A small audio captioner, trained from scratch: encoder widths [64, 128, 256].
Rows from block 4 of the audio encoder of a small audio captioner, named by matrix and row number. Rows with one number belong to one neuron. Each number is 50 + 12 x the weight over its row's rms, rounded and kept within 0 to 99. All counts start at 0.
After each neuron's rows are labels from the 100 clips, of 14976, where the neuron reaches its highest value: "peak on" is the class under the peak. Only what is clearly more common there than usual is listed. The data: synthesized solo parts of chorales (CocoChorales).
# fc1: MLP up (encoder.blocks.4.mlp.fc1.weight, 512x128), inputs 0-63
# fc2: MLP down (encoder.blocks.4.mlp.fc2.weight, 128x512, transposed), outputs 0-63

fc1.12:31 47 35 60 54 42 52 45 66 26 41 62 47 34 56 53 49 69 50 51 53 48 69 64 47 82 52 65 45 53 65 57 51 39 47 45 55 55 45 51 56 29 49 41 49 52 38 87 40 44 58 35 51 61 68 34 49 41 55 47 38 37 50 71
fc2.12:26 62 54 47 65 48 64 23 48 42 54 67 51 40 68 46 59 28 37 46 37 27 40 37 59 56 41 49 55 58 60 47 56 58 64 83 35 49 49 56 49 39 38 65 50 40 10 58 40 62 54 29 55 60 54 40 32 67 48 45 36 33 35 55
peak on: D#5

fc1.357:32 43 37 65 49 62 56 49 55 40 58 59 44 52 59 31 55 35 45 39 51 48 48 40 37 69 43 40 49 49 77 41 34 56 49 66 51 54 43 45 33 36 30 66 61 59 40 47 46 31 65 35 42 67 52 42 22 41 48 55 52 53 52 63
fc2.357:18 65 57 58 51 49 49 61 50 48 43 42 46 32 55 48 55 45 73 54 57 47 63 63 52 35 67 55 47 60 56 35 35 68 49 14 43 44 53 58 60 63 64 36 56 50 49 43 56 42 51 42 50 45 48 49 54 49 51 55 40 39 39 41
peak on: G#3

fc1.4:44 37 52 59 62 53 66 47 57 42 39 44 60 34 57 56 66 70 33 53 39 66 67 50 40 83 44 68 51 85 52 68 51 53 39 42 47 48 38 49 48 56 49 35 55 46 67 58 45 50 42 47 60 49 61 39 63 57 54 48 23 50 52 51
fc2.4:57 38 35 66 39 23 48 45 51 56 12 42 59 55 43 48 34 51 77 54 50 47 41 37 69 19 63 36 45 48 71 44 33 57 51 26 48 62 56 58 45 65 66 59 53 55 59 44 66 46 54 37 49 33 40 55 58 34 63 81 34 52 60 51
peak on: G#3

fc1.306:48 61 50 50 28 38 53 44 59 48 50 62 49 51 56 42 40 72 55 49 51 31 60 67 59 57 36 41 43 49 58 61 61 37 36 33 43 22 62 51 43 12 45 38 58 37 62 75 50 41 50 53 74 48 38 38 49 35 19 55 58 36 64 80
fc2.306:62 47 66 58 45 55 47 34 50 61 66 58 44 48 46 41 40 23 58 49 43 39 46 48 35 47 40 53 67 44 56 37 46 68 45 57 62 40 60 45 50 50 54 52 44 30 78 36 41 51 52 68 66 48 32 65 53 58 36 57 47 56 62 34
peak on: C3; G4

fc1.435:26 47 47 62 49 53 55 36 60 23 43 61 51 52 62 35 58 41 42 50 54 55 59 48 34 87 57 40 53 54 62 34 36 56 46 65 53 57 37 42 45 35 46 64 64 57 36 59 58 26 59 34 35 59 57 44 26 39 37 58 48 49 56 63
fc2.435:25 52 50 62 58 59 42 56 54 56 58 39 32 59 63 56 53 49 59 50 57 45 56 55 53 26 59 60 54 48 58 28 44 62 52 23 55 56 55 53 41 67 65 38 53 42 52 46 51 37 53 49 53 40 38 56 56 45 46 57 45 58 17 35
peak on: G#3

fc1.475:65 42 48 51 39 47 41 52 52 49 64 58 58 29 58 50 47 63 56 37 37 47 70 94 55 57 39 54 51 57 61 67 57 42 54 31 45 45 54 54 55 49 55 30 45 38 61 55 32 67 55 49 57 53 47 26 60 37 48 58 45 47 47 59
fc2.475:21 69 53 52 59 53 45 46 38 43 51 67 54 49 40 50 41 36 64 44 46 48 57 36 57 68 45 40 80 41 54 53 46 76 54 67 71 49 56 49 37 53 66 62 44 22 37 74 38 36 58 54 48 51 40 47 48 54 45 55 64 36 64 63
peak on: G#3

fc1.83:29 62 28 61 56 65 65 54 58 41 76 54 56 36 62 39 45 46 56 44 22 60 53 51 32 44 49 56 76 43 63 45 59 53 50 49 47 59 40 22 41 38 52 60 53 51 38 49 37 46 76 45 56 59 55 56 59 61 63 55 43 70 32 55
fc2.83:26 41 50 54 50 51 44 36 43 49 58 69 44 39 46 46 62 25 46 49 41 50 44 26 56 44 80 51 79 44 45 55 45 66 62 38 56 55 42 30 52 52 42 51 53 52 66 30 57 81 52 53 48 46 35 58 44 54 46 79 50 52 31 40
peak on: D#5

fc1.95:51 33 43 53 66 61 49 41 52 38 49 43 61 42 66 43 59 57 49 40 56 57 48 55 29 67 66 48 21 74 38 54 49 51 25 38 49 40 16 56 59 44 55 50 54 66 49 53 64 43 52 58 62 33 60 33 34 44 42 58 50 49 58 44
fc2.95:64 45 40 49 50 49 41 53 65 53 01 30 64 48 48 49 53 39 61 47 61 44 39 53 50 44 52 47 32 48 61 55 46 58 54 41 53 59 45 56 34 53 58 48 43 59 42 11 61 45 44 46 47 50 39 38 40 35 42 56 45 54 28 41
peak on: F#3

fc1.167:55 32 31 78 60 64 55 26 62 48 51 38 42 49 57 40 50 64 31 63 31 60 39 53 36 61 53 49 58 62 70 44 47 28 58 43 54 37 26 36 38 45 55 39 54 41 38 48 43 44 48 52 63 59 45 42 32 66 39 38 52 49 27 61
fc2.167:29 43 54 55 48 47 48 11 50 51 57 36 46 66 54 53 48 40 22 54 47 57 52 44 46 45 66 40 57 47 52 27 54 51 63 60 61 59 53 51 53 61 49 98 43 30 33 50 47 32 53 51 51 48 57 52 42 47 65 56 47 46 18 54
peak on: E5; E4

fc1.284:29 33 43 62 42 59 48 40 55 32 43 63 67 38 50 35 51 54 66 22 50 40 61 56 28 59 65 51 60 44 43 31 61 58 35 38 57 31 29 45 62 46 43 45 54 64 51 44 56 57 58 51 64 35 50 60 29 56 43 61 57 41 57 39
fc2.284:56 55 45 51 45 46 48 23 66 50 05 44 55 79 55 58 43 45 39 60 55 47 27 62 57 59 42 38 41 39 47 46 44 49 65 55 50 53 57 52 39 47 42 60 52 59 20 50 39 53 66 49 58 38 51 50 44 61 52 19 50 53 49 55
peak on: C3

fc1.135:41 30 34 51 21 48 57 47 47 51 38 45 60 39 40 56 57 54 47 24 52 45 81 53 48 76 50 39 43 62 54 43 58 57 48 42 51 36 58 50 54 59 52 53 32 46 53 37 35 64 63 40 45 45 61 39 47 49 33 50 49 29 40 43
fc2.135:59 24 52 61 51 36 54 94 49 37 36 25 57 61 65 60 40 44 55 57 54 46 47 41 54 39 50 53 52 57 55 41 52 47 51 22 51 43 50 45 55 80 47 28 45 57 67 23 61 58 49 55 43 52 35 39 47 54 52 42 56 47 41 53
peak on: D3

fc1.362:56 57 44 56 32 36 50 41 55 50 68 51 49 49 60 41 44 60 49 45 43 30 63 55 63 55 33 44 55 44 65 75 60 36 36 35 39 18 60 57 27 13 48 54 45 50 42 68 44 62 51 52 69 49 42 46 48 44 38 58 55 30 56 71
fc2.362:71 63 71 59 52 52 49 47 41 60 37 51 45 51 58 39 46 37 56 59 46 54 52 57 41 44 13 49 66 50 48 59 59 61 51 38 49 38 71 54 55 31 57 40 54 36 70 55 44 72 53 74 55 49 42 63 39 60 51 42 41 43 66 25
peak on: D#5

fc1.213:30 28 38 53 31 54 55 40 60 46 47 57 52 37 32 47 65 46 35 25 50 55 66 50 60 71 58 44 49 60 60 39 54 50 52 46 51 46 45 56 49 54 41 51 40 50 43 46 23 70 52 34 39 56 74 35 30 45 34 47 50 31 41 66
fc2.213:74 28 45 57 56 45 46 96 48 47 71 21 45 67 40 53 59 48 46 52 50 60 53 49 58 66 37 43 47 60 61 58 38 42 46 27 53 42 59 45 63 79 52 33 42 51 78 18 47 55 49 50 51 51 41 53 52 47 39 50 60 48 36 46
peak on: G#3

fc1.249:56 24 38 75 59 59 53 23 65 43 52 35 44 48 56 42 53 59 36 60 31 58 41 51 41 60 49 49 68 61 77 57 47 29 57 45 49 43 26 38 42 50 63 35 51 39 36 46 33 47 47 50 49 58 48 49 28 63 48 36 49 51 29 66
fc2.249:29 41 45 42 47 69 56 33 69 48 57 36 39 62 69 67 41 50 30 53 67 57 63 42 54 48 70 45 30 43 45 36 50 68 50 60 47 58 38 55 62 56 60 93 35 54 26 47 49 24 51 45 61 47 65 50 44 56 59 46 54 50 17 47
peak on: E5

fc1.361:62 19 39 76 59 54 52 33 68 50 60 36 45 55 63 51 49 63 37 63 33 57 43 49 48 57 37 51 44 57 79 60 50 25 56 41 55 44 23 30 42 52 67 46 47 28 45 50 35 49 45 49 55 56 46 48 37 62 48 39 45 58 34 62
fc2.361:26 44 66 46 56 54 48 38 58 39 49 36 49 66 66 54 45 63 28 56 65 65 50 47 52 48 65 33 35 60 63 27 45 54 66 49 51 49 46 47 55 59 43 93 49 52 29 56 38 33 56 39 62 65 53 45 40 47 44 46 55 30 25 58
peak on: E5

fc1.131:44 46 55 54 44 53 62 51 57 35 38 48 64 40 63 51 53 67 43 50 36 59 64 56 50 93 38 53 60 79 56 71 50 53 41 46 37 39 49 27 35 41 55 35 51 50 69 57 49 52 46 47 62 53 54 48 62 56 66 37 25 42 58 55
fc2.131:43 34 39 51 58 59 54 58 54 58 13 52 59 53 46 55 50 61 48 49 36 57 45 25 47 29 49 48 34 45 39 36 38 51 38 50 83 48 38 47 46 46 57 30 61 34 65 72 56 50 37 46 43 73 51 68 48 65 40 52 47 41 61 62
peak on: G3

fc1.7:63 35 52 52 44 45 43 47 48 52 70 55 59 32 61 52 44 73 58 33 32 41 63 91 51 57 46 56 48 59 57 70 51 39 49 27 50 46 53 58 54 53 56 36 41 37 62 51 35 65 55 50 62 50 47 35 63 40 43 64 46 55 45 60
fc2.7:14 61 49 53 57 45 49 47 43 42 35 77 58 39 47 50 52 40 67 47 51 48 57 42 53 77 38 42 60 48 51 51 60 78 52 71 71 59 56 47 46 54 57 66 54 24 33 75 39 40 53 50 51 56 52 36 51 56 42 58 50 41 76 47
peak on: D3; G#3

fc1.161:26 24 41 52 40 58 58 54 52 38 45 46 57 45 31 56 71 49 34 26 56 71 63 53 56 58 66 56 54 62 45 34 52 42 49 36 35 51 38 59 51 61 47 38 46 60 48 49 20 76 45 38 35 48 76 34 35 41 48 50 56 44 41 65
fc2.161:75 30 64 46 47 66 51 71 40 49 74 22 46 43 45 44 56 61 55 39 48 57 48 69 38 61 59 45 47 52 46 66 57 33 50 23 58 60 47 37 57 80 49 39 42 40 87 24 53 58 42 60 41 55 54 60 47 44 40 72 47 63 36 47
peak on: G#3

fc1.275:32 53 38 64 57 40 74 53 83 31 52 66 41 33 45 42 42 62 53 61 54 47 48 54 58 61 49 68 49 45 76 37 41 47 51 58 59 64 40 42 63 36 28 39 51 58 34 75 43 27 65 22 46 65 74 41 36 49 55 39 51 48 51 78
fc2.275:26 64 46 54 45 54 51 19 49 40 62 73 47 36 43 52 46 65 40 48 49 44 39 42 39 56 58 57 45 57 41 69 55 62 48 76 40 54 39 57 52 30 42 78 48 57 17 80 53 36 61 60 48 48 61 50 61 48 50 41 51 46 44 48
peak on: D#5; C#4

fc1.462:37 32 50 74 54 64 46 45 53 30 47 60 53 41 60 25 52 50 66 36 42 43 45 50 34 54 65 56 53 53 39 29 57 52 45 42 56 37 15 44 43 42 47 45 60 65 48 49 60 55 52 56 73 35 53 50 27 59 47 68 61 41 64 48
fc2.462:59 61 37 48 56 54 46 25 50 48 21 33 43 76 51 56 41 49 52 60 55 43 38 73 61 63 45 36 47 37 47 58 45 45 53 47 51 36 49 64 39 39 57 55 50 61 16 50 44 50 56 65 58 48 52 53 38 51 56 32 46 53 50 51
peak on: G3; G4

fc1.294:32 29 39 61 30 62 45 43 51 49 47 41 39 42 34 35 56 45 50 32 47 60 63 44 59 63 63 41 56 57 56 36 49 39 55 53 53 40 47 60 45 55 44 46 36 58 35 40 26 67 50 43 44 44 71 41 29 56 31 52 59 31 33 61
fc2.294:68 19 54 56 48 47 51 85 50 38 63 17 49 65 52 57 51 54 48 45 51 61 51 59 55 60 37 54 49 63 65 52 53 31 47 20 40 51 47 53 57 76 59 40 38 42 77 16 51 55 47 57 46 48 45 56 48 47 49 60 48 59 40 50
peak on: G#3

fc1.273:30 56 31 59 55 64 57 50 56 39 80 58 57 40 64 41 41 49 54 43 27 60 55 50 32 48 43 55 72 41 73 45 65 52 49 51 48 54 41 28 41 38 52 54 48 48 38 46 34 51 77 43 57 62 53 57 57 66 65 56 43 70 31 55
fc2.273:21 43 53 48 58 46 47 46 36 53 50 75 48 29 48 44 56 13 52 53 39 50 52 24 54 48 72 45 66 47 46 49 48 77 53 53 48 47 45 30 56 57 39 57 52 59 56 24 54 72 52 52 48 52 39 51 41 54 46 79 54 52 35 41
peak on: D#5