Weights of a small audio captioner.
Model: 10.1M parameters, log mel input, encoder arch swin, encoder norm layernorm, encoder activation relu, encoder patch size [4, 4], encoder depths [2, 5, 5], encoder widths [64, 128, 256], decoder width 256, decoder layers 6, decoder norm layernorm, decoder activation gelu.
Data: trained on synthesized solo parts of chorales (CocoChorales), 39062 training examples, 23.9 epochs.
Rows from block 7 of the audio encoder of a small audio captioner, named by matrix and row number. Rows with one number belong to one neuron. Each number is 128 + 24 x the weight over its row's rms, rounded and kept within 0 to 255. All counts start at 0.
After each neuron's rows are labels from the 100 clips, of 14976, where the neuron reaches its highest value: "responds to" is what is common among them. Only what is clearly more common there than usual is listed. The data: synthesized solo parts of chorales (CocoChorales). In brackets: how many of the 100, against the usual share in percent.
# fc1: MLP up (encoder.blocks.7.mlp.fc1.weight, 1024x256), inputs 64-127
# fc2: MLP down (encoder.blocks.7.mlp.fc2.weight, 256x1024, transposed), outputs 64-127

fc1.350 [108 125 169 141 118 183 114 120 119 104 113 115 127 112 165  84 152 146  79 147 116 134 173 174 157 123 140 139 119 128 140 126 107 126 139 123 177 159 127 119 126 138 121 168 133 105 128  81 128 142 145  76 183 109 147 166 100 149 101 116  98 150 122 117]
fc2.350 [ 91 107 122 137 151 129 160 150 136 124 119 138 145 108 134 125 143 138 146 131 115 123 106 143 146 128  92  93 148 140 124 159 134  51 106 104 118 104 139 166 120 133 138 110 233 109 136 134 190 151 105 122 155 119 107 122 154 123 134 123 122 105 131 103]
responds to: note F3 (99 vs 3.5); bassoon (62 vs 8); note G3 (53 vs 6.2); note A#3 (38 vs 10.1)

fc1.716 [ 70 165 129 154 130 101 127 133 108 137 169 127 105 127 128 121 116 118 159 150 167 125 167 150 171 114 160 123 153 122 117 142 148 161  92 111 116 107 126 154 114 146 105 154 121 109  96 116  71  95 123 152 132 127 102 100 117 114 132  95 101 126 173 101]
fc2.716 [133 103 121  77 100 116  97 117 172 148 154  91 142 127 102 129 125 118 139  84 152 118 116 153 125 145  98 115 127 106 156  90 134  71 141  99 124 110 133 137 138 137 148  98 163 141 161 104 135 133 131 112 157 137 134 114 164 157 152 128 110 139 119 107]
responds to: cello (66 vs 9.7); note A#3 (47 vs 10.1); note B3 (46 vs 9.7); note A3 (41 vs 8.4)

fc1.454 [120 129 175 134 120 180 122 108 129  83 122 110 121 107 148  89 163 137  67 144 116 139 166 180 171 123 126 136 123 133 137 132  98 116 124 109 174 161 129 117 134 134 120 175 122 111 134  83 126 143 148  60 170 102 157 175 116 155 106 104 104 153 118 109]
fc2.454 [ 94 135 112 132 121 150 163 133 126 131 111 146 152 118 120 144 137 149 119 134 107 127 112 168 143 126 125 131 118 123 127 159 133  76 119  99 119 113 112 159 134 116 123 124 255 121 139 118 187 151 119 137 143 131 104 126 119 127 131 130 132 113 121 123]
responds to: note F3 (83 vs 3.5); bassoon (62 vs 8); note G3 (44 vs 6.2); note F#3 (32 vs 4.7)

fc1.492 [141  98 174 117 107 131 100  87 110  74 125  98 122 162 152 130 158 118  86 132 138 111 115 159 108 116 112 147 127  98 141 131 112  95 117 119 157 140 122 107 122 149 123 129 135  92 133 112 151  94 181  89 143 120 140 157 147 122 129 171 125 121  81 132]
fc2.492 [121 133 108 109 124 127 147 123 102 106 110 124 101 146 146 120  95 135 110 108 119 109 104 118 166 135  85 133 122 131 130 117 105 103  99  71 151 140 137 124 113 131 112 126 201 137  86 117 152 101 103 139 122 118 129 114 116 147 146 156 105 131 143  96]
responds to: note E3 (77 vs 2.8); note B3 (45 vs 9.7); tuba (32 vs 8.7); bassoon (31 vs 8)

fc1.698 [115 120 110 131 123 141 100 140 134 122 107 140 127 130 139  72 124 132 136 109 135  91 138 130 158 165 134 155 175 134 149 133 119 129 138 123 154 142 147  97 116 116  92 137  97 132 104 144  98 126 146  97 156 153 141 175 147 130 112 116 102 128  93 103]
fc2.698 [146 109 133 111 118 116 135 123 124 129 132 136 127 137 136 134 139 106 161 137 139 128 119 103 159 152 135 118 120 124 120 115 120  95 122 116 136 136 114 117 135 176 122  97  62 175 144 118  72 113 101 119 137 125 136 183 144 110  92 118  99 167 108 138]
responds to: violin (55 vs 13.9); note F#5 (45 vs 7.4); instrument: tuba (30 vs 8.7); note A#2 (25 vs 0.4)

fc1.3 [101 128 171 125 104 177 117 120 124 100 134 114 132 114 174  88 156 140  65 131 115 139 168 179 186 107 139 163 123 138 124 127 110 119 133 114 178 166 116 104 120 145 145 171 127 125 136  74 130 146 137  61 166 109 155 166 109 160  91 109 120 152 121 115]
fc2.3 [116 122  95 117 146 144 131 121 133 145 112 134 147 118 127 139 166 147  89 139 108 126 113 148 136 160 106 102 156 120 118 165 161 102 123 144 125 130 114 162 101 125 138 120 245 125 111 142 158 132  95 171 152 127 116 112 125 115 124 161 117 137 108 138]
responds to: note F3 (100 vs 3.5); bassoon (75 vs 8); note G3 (52 vs 6.2); note A#3 (46 vs 10.1)

fc1.281 [115 101 125 137 147 118 104 137 141 118 124 133 126 102 150  78 127 134 131 109 146  92 133 132 181 147 143 157 157 113 169 133 134 126 153 146 126 132 166  88 121 119  86 133  77 141  99 135  77 144 145 102 154 159 132 162 141 119 109 112 118 123  92 128]
fc2.281 [157 124 136 106 111 141 124 104 132 152 124 145 112 120 116 140 147 113 138 149 124 112 108 141 116 121  95 115 112 131  75 124 130 121 141 140 160 117 160 107 117 152  81 108  43 130  95 123  66 146  90  84 132 119 127 175 145 141 108 108  94 162 134 120]
responds to: violin (37 vs 13.9); note A#2 (34 vs 0.4); note A2 (28 vs 0.3); note F#5 (28 vs 7.4)

fc1.315 [137 114 147 113 119 154 133 100 131  78 139 116 134 104 153  91 185 125  59 138 116 133 139 174 164 121 120 146 123 145 114 157 103 113 112  93 185 169 137 108 127 124 149 176 118 110 140  93 137 133 158  50 140 107 166 155 125 148 106 116 110 145 102  93]
fc2.315 [ 87 123 122 136 107 138 159 120 119 112 137 133 157 128 121 130 108 145 107 122 123 139 124 168 122 139 129 124 152  89 115 151 144  91 117 127 115 127 114 167 122 109 119 138 188 135 130 116 149 142 155 105 123 134  72 150  97 103 109 131 126  90 129 117]
responds to: note F3 (67 vs 3.5); cello (53 vs 9.7); note E3 (39 vs 2.8); note A3 (34 vs 8.4)

fc1.247 [ 66 157 135 147 136 109 121 141  92 134 155 125 111 125 119 129 109 114 157 159 172 119 168 164 181 117 156 121 145 138 117 139 144 152 102 115 116 111 131 154 119 145 104 148 120 117  95  95  87  96 123 149 131 134 106 108  95 124 117 107  86 121 172 113]
fc2.247 [144 131 131 132 112 111  85 103 153 123 143 106 143  90  84 139  99 130 134  92 148 134 143 146 154 132 122  93 133 110 143  66 136  98 133 103 110 139 133 110 142 127 134  99 170 140 127  95 158 133 122 169  96 123 121  91 161 134 186  99 104 159 111 132]
responds to: cello (38 vs 9.7); note F4 (31 vs 9.2); note B3 (30 vs 9.7); note A3 (26 vs 8.4)

fc1.336 [112  90 193 120 141 113  95  66 120 107 123 123 145 167 104  94 140 130 107 120 112 113 159 158 116 102 117 146 123  82 159 123 141  72 119 161 120 109 141 109 115 156 117 151 125 117 110 114 141  86 193 107 154 137 121 156 139  79 117 133  92 113  91 156]
fc2.336 [143 125 116 115 134 142 122 137 125 151 126 106 122 129 149 123 122  86 128 101  95 124 139 135 135 149 138  88 143 138 126 129  92  94 137 103 140 159 116  95 115 121 115 105 225 140 140 155 223 126 155 163 136 129 116 123 120 154  96 129 142 139 117 131]
responds to: cello (55 vs 9.7); note D#3 (54 vs 2.2); note D4 (46 vs 12.5); note C#4 (43 vs 12.4)

fc1.647 [116 151 126 127 146  92 129  92 123 132 165 128 106 120  89 127 124  98 145 168 154 121 120 133 143 106 156 126 163 111 137 150 129 136  87 124 125  86 170 165 123 123 119 158 113 135 106 139 107  74 143 146 121 153  82 100 115  94 146  97 113 140 142 107]
fc2.647 [ 91 149 113  91 142 122 125 131 142 159 122 151 124 133 134 127 141 129 150 119 136 123 112 176 128 125 117 145 134 111 125 106 160 162 116 126 126 112 113 121 144 111 124 130 195 108 131 133 116 139  99 142 112 112 117  74 114 128 139 138 116 126 126 113]
responds to: cello (62 vs 9.7); note A#3 (60 vs 10.1); note A3 (33 vs 8.4); note G#3 (26 vs 8)

fc1.118 [102 108 137 120 114 116  98 103  95  99 143  83 160 106 130 103 130 109 126 130 174 103 162 152 128 159 108 132 165 143 110 188 160 126 121 120 128 133 153 127 110 132 142 129 111 130  73 139  82 116 143  99 125 145 104 131 112  68 148 159  93 109 134 149]
fc2.118 [108 131 117 129  95 118 150 134 149 129  85 103 144 109 148  95 127 140 146 126 132 133 131 100 133 107  88 130 101 141 167 112 155 145 125 104 100 159 108 129 163 121 124 150 187 120 145 135 110 128  91 117 149 107 137 138 137 112 127 155 119 125 137 119]
responds to: note F5 (100 vs 8.2); note G5 (62 vs 6.3); flute (58 vs 8.8); note D#5 (46 vs 9.1)

fc1.334 [107  88 189 115 146 123 105  74 136  98 117 115 131 149 130 102 160 122  84 121 111 123 160 142 130 100  92 134 123  80 153 126 120  85 122 164 127 121 147 114 127 156 118 144 106 112 121 103 130  94 188  95 166 124 128 143 133 108 110 119 100 124  81 146]
fc2.334 [144 148 118 117 116 126 134 110 118 118 121 138 122 122 111 163 145 154 115 133 116  91 111 126 132 111 135 105 129 132 123 116 130  63 153 135 134 124 129 136 142 128  98 108 200 136 134 150 206 130 167 137 170 122 128 104 122 105 115 126 123 139 148 122]
responds to: note E3 (51 vs 2.8); bassoon (44 vs 8); note D#3 (34 vs 2.2); note G#3 (32 vs 8)

fc1.443 [116 109 121 133 131 132  95 145 135 118 116 143 132 131 153  86 122 133 140 110 136  99 142 132 162 160 133 158 162 135 155 142 136 130 142 138 139 143 161  96 122 123  95 137  87 132  96 134 101 135 141 100 166 152 140 175 144 129 113 114 101 120  84 117]
fc2.443 [152 134 156 103 114 156 104 102 112 125 125 151 110 134 139 153 133 106 156 154 127 110 125 149 148 134 156 114  99 112  86 113 131  92 129 113 125 137 132  95 164 189 118 108  48 143 129 134  94 140 106 138 160 105 102 148 125 123 111  92 117 161 123 133]
responds to: violin (60 vs 13.9); note F#5 (54 vs 7.4); tuba (28 vs 8.7)

fc1.122 [112 111 112 140 132 144  98 147 120 125 115 149 124 122 136  77 115 141 132 111 144 100 144 133 159 163 135 159 196 141 151 137 128 127 135 133 150 148 149  91 122 122  97 129  79 141 106 138  93 129 152  98 147 158 141 172 147 130 108 134 112 137 100 122]
fc2.122 [138 103 137  99 128 155 131 107 113 140 134 143 136 117 122 129 151 118 155 128 142 128 112 149 155 132  98 112 126 118 105 130 140  76  99 164 135 110 143 120 134 127 106 114  58 136 130 144  87 146  79  70 127 106 119 144 145 125 114 114 109 174 103 104]
responds to: violin (43 vs 13.9); note F#5 (31 vs 7.4); note G#4 (29 vs 9.4); tuba (28 vs 8.7)

fc1.271 [110 140 140  98 125 160 120  80 148 121 132 100 156 106 112 106 153 118  80 131 124 130 141 162 132 139 115 136 130 151 152 165 116 125 170 110 166  90 185 159 107 109 137 156  82 152 133 111 103 108 155 118 122 159 126 140 102  95 124 110  98 153 115 118]
fc2.271 [138 118 119 134 112 130 130 119 117  97 129 127 103 142 113 143 102 133 119  99 147 145 116 126 135 105 141 136 144 114  94  90 179  94  89 168 103 130 130  76 133 127 121 136 106 177 153 139  75 141 122  92 130 145 115 110  86  98 162 125 146  88 121 111]
responds to: cello (63 vs 9.7); note G3 (49 vs 6.2); note D#3 (38 vs 2.2); note G#3 (28 vs 8)

fc1.504 [114 113 132 158 103 120 103 110 115 119 166 120 140 115 149  95 133 136 121 108 135 113 142 146 162 148 146 148 154 136 136 144 167 144 130 127 132  96 147  98 110 130 129 110 118 129  79 146  67 141 146 117 143 135 140 145 159 105 144  94 128 128 101 148]
fc2.504 [127 180 135 141 133 141 141 136 109 120 137 137 131 136 119 147 122 124 161 134 120 123 102 117 168 141 186 141  79 134 158 131 136 133 145  82 114 147 124 109 120 126 128 102 126 134 101 104 125 103  56 179 129 127 146 154 148 142 121 132 119 132 109  80]
responds to: note F5 (62 vs 8.2); note G5 (43 vs 6.3)

fc1.725 [120 102 106 143 115 148  79 132 143 110 129 147 129 122 133  63 128 138 131 108 128 112 137 119 168 165 133 165 178 126 159 142 124 111 138 116 128 137 175  96 126 126  95 139  72 139  91 155  81 144 148 106 147 153 144 168 158 118 117 116 133 133  81 146]
fc2.725 [117  81 130 111 135 176 156 132 142 147 169 122 136 133 104 123 122 115 148 122 125 103 111 101 165 130 129 143 149 127 116 115 110 109 134  92 119 112 116 114 108 150 117 103  65 138 143 110  89 145  83  91  76 133 139 171 176 135  88 120 124 119 139 110]
responds to: violin (36 vs 13.9); note A#2 (33 vs 0.4); note F#5 (31 vs 7.4); instrument: tuba (28 vs 8.7)

fc1.640 [135 112 175  90 142 130 106  95 105 122 142  92 172 128 156 100 129  90 127 130 133  82 139 179 137  85 114 143 130 121 114 143 124 144 112 122 141 161 157 124 119 139 148 152 110 136 116 103 133  84 135  75 130 143 151 118 119 130 119 114  82 107 137 102]
fc2.640 [125 144 137 128 182 123 133 128 122 107 145 139 147 138 105 141  91 190 108  92  92 133 148 133 108 106 165 118 105 137 120 125  69 162 119 106 118  98 121 140 145 120 149 132 154 129 121 141 200 126 107 219 126 144 132 128 106 115 130 123 108 128 166 124]
responds to: violin (36 vs 13.9); note F5 (32 vs 8.2); note C#5 (28 vs 9.7)

fc1.52 [106 129 170 137 112 171 120 119 120  96 124 112 134 116 155  80 159 142  75 139 117 141 174 176 164 131 136 140 121 129 138 127  95 118 139 111 177 152 124 110 117 132 107 174 126 107 132  72 129 132 156  80 177 111 162 185 120 151  99 112  93 140 119 103]
fc2.52 [121 147 106 114 139 140 139 159 126 124 113 154 159 133 102 136 162 147 121 113 120 138 125 152 139 126 110  98 132 100 131 154 138  69  98 113 117  93 110 158 131 113 137 122 255 115 145 121 200 142 102 143 130 101 125 125 141 121 133 137 133 106  98 105]
responds to: note F3 (87 vs 3.5); bassoon (55 vs 8); note G3 (48 vs 6.2); note E3 (27 vs 2.8)

fc1.252 [121 122 176 144 120 176 113 114 119  94 123 106 125 110 148  85 156 134  75 150 121 141 165 183 168 128 136 133 127 139 143 129 100 116 132 111 186 152 114 115 120 135 108 170 129 108 130  81 127 135 146  66 169 112 160 179 119 158 104 107 105 150 131 104]
fc2.252 [103 131 111 123 155 107 145 162 139 136 112 138 158 116 124 153 144 154 120 131  92 141  94 161 136 123 114 152 134 132 116 166 139  82 125 110 117 113 121 152 135 141 143 128 228 107 140 137 204 174 111 168 148 110 100 133 153 106 137 127 121 116  86 126]
responds to: note F3 (92 vs 3.5); bassoon (56 vs 8); note G3 (52 vs 6.2); tuba (32 vs 8.7)